A small image classifier, trained from scratch.
Model: 4.12M parameters, 24-pixel images, arch vit, norm layernorm, activation swiglu, patch size [2, 2], layers 14, width 160.
Training: muon at rate 0.0026, 7700 steps, batches of 128, held-out accuracy 76%.
Data: trained on photos of arthropod specimens (BIOSCAN-5M), 195000 training examples.
Rows from block 11 of a small image classifier, named by matrix and row number. Rows with one number belong to one neuron. Each number is 500 + 25 x the weight over its row's rms, rounded and kept within 0 to 999. All counts start at 0. Numbers have three digits each.
After each neuron's rows are labels from the 100 images, of 14976, where the neuron reaches its largest size: "strongest on" is what is common among them. Only what is clearly more common there than usual is listed. The data: photos of arthropod specimens (BIOSCAN-5M).
# gate: MLP gate (model.blocks.11.mlp.gate.weight, 416x160), inputs 108-159
# fc1: MLP up (model.blocks.11.mlp.fc1.weight, 416x160), inputs 108-159
# fc2: MLP down (model.blocks.11.mlp.fc2.weight, 160x416, transposed), outputs 108-159

gate.108:473513485487489495512521558477500494500542457492494458489486498555463481446480459455485497495494511516457545507484465505508523499511569480517512500496488526
fc1.108:479508510485489507460498506522511498501507518516547537447466501513506450490507521533527508427512504493512510490514517505486536486496501511462510493452497505
fc2.108:533493480501509511522512423509468498538475505534463476493496540488467522496482523497502506497481557523520446487523500533484499493492490529476480519487493519
strongest on: order Diptera

gate.173:503491536510476479499492455485489469507471508538484484554493509488503503541500513513523515542499510505514538509504524504462474478536475491501523475518477494
fc1.173:505483527495569489520507482527532480465470510487476501480491481452499551487505507530483511504531471505527452501492532487571545508515540517555498498472513476
fc2.173:461529518511494527536508513479525479566501485549492574567483493466510490477465517488474503543478531478506489498474457499514504508464499486502497519469475521
strongest on: order Hemiptera; family Cicadellidae

gate.398:500486482537515507533495470453536527479462533478473465458501496474520494522483473472468489510498527501516479512504486526520475473464496534499466486522486513
fc1.398:534477504491471524470526473526485486479537493502503481529479532545504507509528489528501522545541452499522531462501528468514492459483492478450498534492517501
fc2.398:492487495508468548480504497487496542465520464500502502515478469543483490468538490486493515490528484504507473515556490498516478516516513490500499517523489483
strongest on: order Coleoptera; family Staphylinidae

gate.32:502499500470513537518529476521494541478570467486514500479541510493519514533525493470461515458485459528508489546479513497492489477508534499540515494495491459
fc1.32:518480464529475509523494494519454477507460484503467514473480469516505481521463504507470500497502504506486508481500551498474531473507529541485458489518501511
fc2.32:521524480509507541492540492493483519463518449519491516537523525539473517498471498503494487501504515467521472469504517515481494511509538503478547533505504495
strongest on: order Hemiptera

gate.181:515508482526522499476485555509492515531509485503512520530508494542524475541510536432482542467492473504462511470475513514509478491456516429466528484518488505
fc1.181:538496535500488492443494533462487481469521496500549504492477492506450517496497531530477500496542505503509494452478540544510476463470500489451488507497523522
fc2.181:496514507479489502443520500461498505505497477495513519431442523550511513505510519530514474491548506475488497491491493512487511502504483489530526524504486528
strongest on: order Lepidoptera

gate.408:488515527527528510522506526503484511539519543495448489478477523531493519503539517505535484552476466511484488500538490477505488496541506503480496493458549512
fc1.408:479495495474546454460494511509500452476498531456505494510516497498462513504516486539471515449521528457491524507503488510486496477476465515478518508500475480
fc2.408:487529561466489541490496507511467513525491489465525497442545503501484499538502517525521497505477463545450481482505526489496474474536505513519521504466494508
strongest on: order Lepidoptera

gate.177:508531515498507544499497468491520531499472505514474505515537526509499445528531428475478500503465528529470483493512466495524482487460470483489490488529502461
fc1.177:468508488504489466511482474507475506510509470476503516511475497519507531453481538538469473508529465472460542488502519506512522481542536498550530485476542528
fc2.177:506485471503467488485499475475481494522457533496500484495489489544480527504481548472484508497469557441462517520533535487503498478487491481540501512491514531
strongest on: order Coleoptera; family Mordellidae

gate.242:517500474482534455468550505485514543527497520498451509519511496498472524509521473462522477550512486398496524530465502478531520535521487503492526501487461502
fc1.242:460507524508510513511514487488529484489546514487527523481488479483524518540528495490488471497480533490463481506535504506503484521518537472485474482489505454
fc2.242:497493471486540499498513497521490514475500475539504499464469501506509536498475459454497491494508491482501476493532448524585497536528507526487531528470502461
strongest on: order Hemiptera

gate.284:462468471437482493497507531525522550480505509509473507527540502471547527507514511530445473513438488497478463502528491455518533494487497493512465490532512494
fc1.284:559509510501512507541478481434498508530471515444504513493440496476480487533472512530536497527527495518491528469502480531488482548490528499516528485528510489
fc2.284:542513547482473490546509488500471506470496538507503491491510484532494479479514523485474500543531497522529461482464465495540504485515512499437514544490507443
strongest on: order Lepidoptera

gate.301:513499525507503523507516537421472531489485478480497483554485497514493519504474531495564508437538504490503526469520483490533493476470501549488510488519505541
fc1.301:506467513479487460520547484546516509479512500531532479534503501455530477482484475477505489500490526444472522502491525471498518481446481478511532526466495471
fc2.301:493496511505468506533529512472507481504470574461476473489515487472505504473539516532476478510522507491533523510463522503519479535499502510501511482485506490
strongest on: order Araneae; class Arachnida

gate.395:530534515486511513478554463499471521507513475524520487461504466519494500545539511536498486502466525510490469482457509533513513483487475469478504552498444453
fc1.395:477542470442527507510509471514481497516539490504501482509551489479498518490537448482521470481474486432496473442521476528492548504482489505519510517524503453
fc2.395:494491514544463505522449493492479437516514474561474490502518476536512511489471517484543510528523515533512503511470477470492498454483507504494494479506539548
strongest on: order Hemiptera

gate.343:525487511540505468484559504465521517495467556525513481478470481531518499500461502490477541513501516435504500480467492502522530542460495473494507485494467465
fc1.343:503527462491531484544496473510525528459521511509486481510522515488496504491449498470476502470511531504502478503534509533506512487528508499497457518505487473
fc2.343:529549481529499481457486487499495536474510520495534499464467535511474518547493501532450497496543447509482520515497498518479528531520527486514482511534484472
strongest on: order Coleoptera; family Elateridae

gate.202:487544473494498486506517509491531491523485485527524510517494456499501525481503504468499486530500523497540522494537490491507456506494511488520477482531487509
fc1.202:489493522528499518466492490499503533457515530517483510461495459512501467535477505483521493499532534509439460500556534509512538500500487518472518527473486467
fc2.202:475463527507462529448513489526496498514477494487504524513507441483531482503479517544466466543507513481523526519523502474529518548529522506473472506523510443
strongest on: order Coleoptera

gate.213:477469473466532533479534479537460479470487506480512507516551526508497466544488510484474496514506505491510462512480467472491520477462483483485504498525532471
fc1.213:491534506531513521477486534467518520511505458472506503461484479512520480491524523517508536512478507508553502492502502475466510512487487515502515481483528487
fc2.213:486503500534514509508500503529507495492466483470533514522507529441565525501490470525505472501492483471500521485489502468510508441490511494477506477473504464
strongest on: class Collembola

gate.143:504535463476485509459518529487459487469516479466502530535477461505521469517477492541520500498511526483516491504515481528491487534499501519504463505485511459
fc1.143:458542540470523508560472464491500518503539523481490469526512512510503495501496472499511517473489511472506516535475510494530520500498498475514556472485474546
fc2.143:525487513527515496517485523509518475480524486508558488512533528461493504485528526426501486498538539534496504496505512500498478437511475480515514488521491499
strongest on: order Diptera; family Milichiidae

gate.258:483479472503525464469562491490444524480457514468490490525456548498494458522512501545496517469545508492472506508450505465520534491464465454479501502487489512
fc1.258:519487518476496518451495504515519497518593465481490509453470484509516535545517518528506492536492459490515520479546453504429487471495470544500487533485494500
fc2.258:512545525504462527478544477491497522483505479522501472488479459493485510513495479516463521497497513510511515492482470483489463517493477512521518516489504500
strongest on: order Coleoptera

gate.280:534496516475520486564511509517520523523500482544488510526553515491511516487508495474491469552507524506514517512480477452526503465476496465476450518479490496
fc1.280:481516487491516477572502484493493484454494518498502509465531499484506535509493479534467513504514461494510486477494482498481494498465493487558495502510504486
fc2.280:496483475498515513478491480496494547493527485486531448489497502545515525522513484497456476461488460504475497519511511474473475485494539532521502497478438512
strongest on: order Araneae; class Arachnida

gate.293:531540528495477492469515527505511485498500529463455430494491489492455459505502508500513525543524505486512541552473481494494521506552513475502481520496477495
fc1.293:521526490507508456537523487479564501500499516453540512510501498519516507553514527502532459501524490491469540485480506529491475512502518482442514488488519518
fc2.293:507510504510483506494515472515525513504486519511498486472438504528496517476496515551457508512498527530500472502474450495487515526493512472476500503498514516
strongest on: class Collembola

gate.169:485504501521527504462502503519489502525510525494487499490499517523509473523486517490521515480530460493479518546532482527496495482477512482485482510459533466
fc1.169:473498507487528560530498484511463537573498528532490514495536473499544508512536484460504506466530456488453467489513495507513463513494504517497461511476535493
fc2.169:494523471472525536502530524465458517540508504490511511494495562574525506446544529527504519555505521441467474449494485471512454497521466521500484520516502529
strongest on: order Diptera; family Sciaridae

gate.224:536487544481508528483531459465486538515460480475503496501530513561520486497477504524492488484495517482473485516522494491509540491498521480489497454454502511
fc1.224:479492513464495537506512537511516507473488527515557489495492486483503500514534475477525513492469539450486518501514532524520504457540485470483468551499512510
fc2.224:528501486508461520498466489488472488516552487509506532477522537505510529490568472457501449507475541475521460538506526507504447511527537466480487488469533521
strongest on: order Hymenoptera

gate.11:497476523539514499530493486445496467507499473482488469467528488496475520500475508537500494496511484518528516497551460480491461517521509491507527479515495527
fc1.11:483545502518480511444488479543478431501505496484466519511555509506500531473472481524508489503472498528531522490529461480526465456490504481472515473510474514
fc2.11:472526503471523501531478502471496483491475474484481483488481515517515493556493496497537494495476504537492484504502516511502486505509515495548512510480488512
strongest on: order Hemiptera

gate.394:504474453518449473509521496484501501499495473501429523470495508495510454494486536440498469499484512513485524571479507468501522519480498500524490519531472519
fc1.394:516504508454520497515512487516509483555539483498501491484479503474497503533512469497512498480501472517538491501483497412533542494529502497505477493502525542
fc2.394:521490507511492473521517529482492504505520486532491521530491499535495482507507497461457447527476509477487483536503518481473520459494572482482492458443546484
strongest on: order Hemiptera

gate.208:465511488487475532496493480498513553514505521500489457506537497495495498498500488522474521500497508478514492459513467507501499523496472488459499511478520508
fc1.208:505494512543476540534522459503509490471457505488540506546485498446528458483491519480482520492500476490501501471465543494437550497486491519506509532543527522
fc2.208:528438515506539543465524513479512468497503534525467565503457537492508517508520467498517498492516504514505500478515480493481485547463518522511528473528459531
strongest on: order Coleoptera

gate.251:472509529428525509550476494494527518450491528466513506480506531534481529469500519551463497544542473523504484412510444497449476481526482514500512513500509475
fc1.251:516513498454531526553518521520522508495485479509546512512510504496508475466507489518473490525478532489530520505441496514514547526473492473531478527476487514
fc2.251:510490518544471497490495446531505511540470509482515533510486442495491499497465493513496503500506493524519496528476470490490518481501445499544503468475510473
strongest on: class Collembola; order Entomobryomorpha; family Entomobryidae

gate.336:447484519446526473497465457498479503472511539498495525513492480516517538479490492478468508507537513495489517543504499505484523501528478489488471471520512511
fc1.336:456501489464507523539490505490464547541541521515492495434557476517512490568506516522514513452491481450467488491479551527493487485506480515513485506451555491
fc2.336:569490550487482542463515478483513509502506465475486511469537474510493524496483491528558504503505512469484471478517529495533474537507528494484512490505486524
strongest on: order Hymenoptera; family Figitidae

gate.357:500453503489511477480484469523491495558493542508488473479506498508498495481505520499470508509524487485518505501510523540483505495474470489513523538459498476
fc1.357:490551497524520530503534526526490530491499501499468486500540514485510496530499462510522491472500489464477478468497524484509489468544526485538459469533519529
fc2.357:503487505486501464522534525466518508467458466501526526550502528532486464492444521513502542492497464455490440503526477518504477471475492508490468488485524493
strongest on: order Diptera

gate.172:467511520530480522527486500518457493533465505515513526510524510474497513479496496466522507518495471506561475518508454505485474495495507507470519495535529521
fc1.172:497484533492489466488501492514530531522480504507449505496526483505478552521496488550530508500502495512480519509509488552520547497492499532510465468491487486
fc2.172:474491502501460465457505506527503468482508496499475503516487481546518486482497511534492514440510493500494485510519483509583522452511479471509504502486468499
strongest on: class Collembola

gate.218:545528528475530544478502494507503491494501563477499524463489505488487496533530498467489498519506483506492506488497449491540524504469487496515460512534540460
fc1.218:458503505554481511504481510447526482466505521508515489533496481485524495507461486501520506468540494482524537529525461476516522490508519543491572459499496501
fc2.218:485520536528518510479460513462479523522496494512523544491499541545464520506525488490521525488518459495511464519445524470532504548473486541501509469504517502
strongest on: order Lepidoptera

gate.230:534516498529508513484537544477518485510550504501545553478506523504481485449516497517484491529509512516488510504487457501506492514482491528494501523510505512
fc1.230:537504501472507549488479503470535534501485488473546541470485502527540498437493495532503462514504491500480526456486519531482515501503509489536448481503499539
fc2.230:463497479500519495539489505530516485476471526501499493518464526506532512485485505532529521498514516491533499493505503504494511492476468518515527464525492519
strongest on: order Coleoptera

gate.216:495534538492495524474493487483550453551459468507523485475495486503485509465481495510517482450510543503512540506501500547523513505501512497555495502525456532
fc1.216:509521523568478480516498523506484559495500508513480481532509509499520530505502491497476493499431481497490491505517492470488442532512493485481476489512552484
fc2.216:520458465515462530532497464502471541492478472480502505520473527499486518523502481480503541440489447524450484495461521481489521492558479452506518508529542493
strongest on: order Araneae; class Arachnida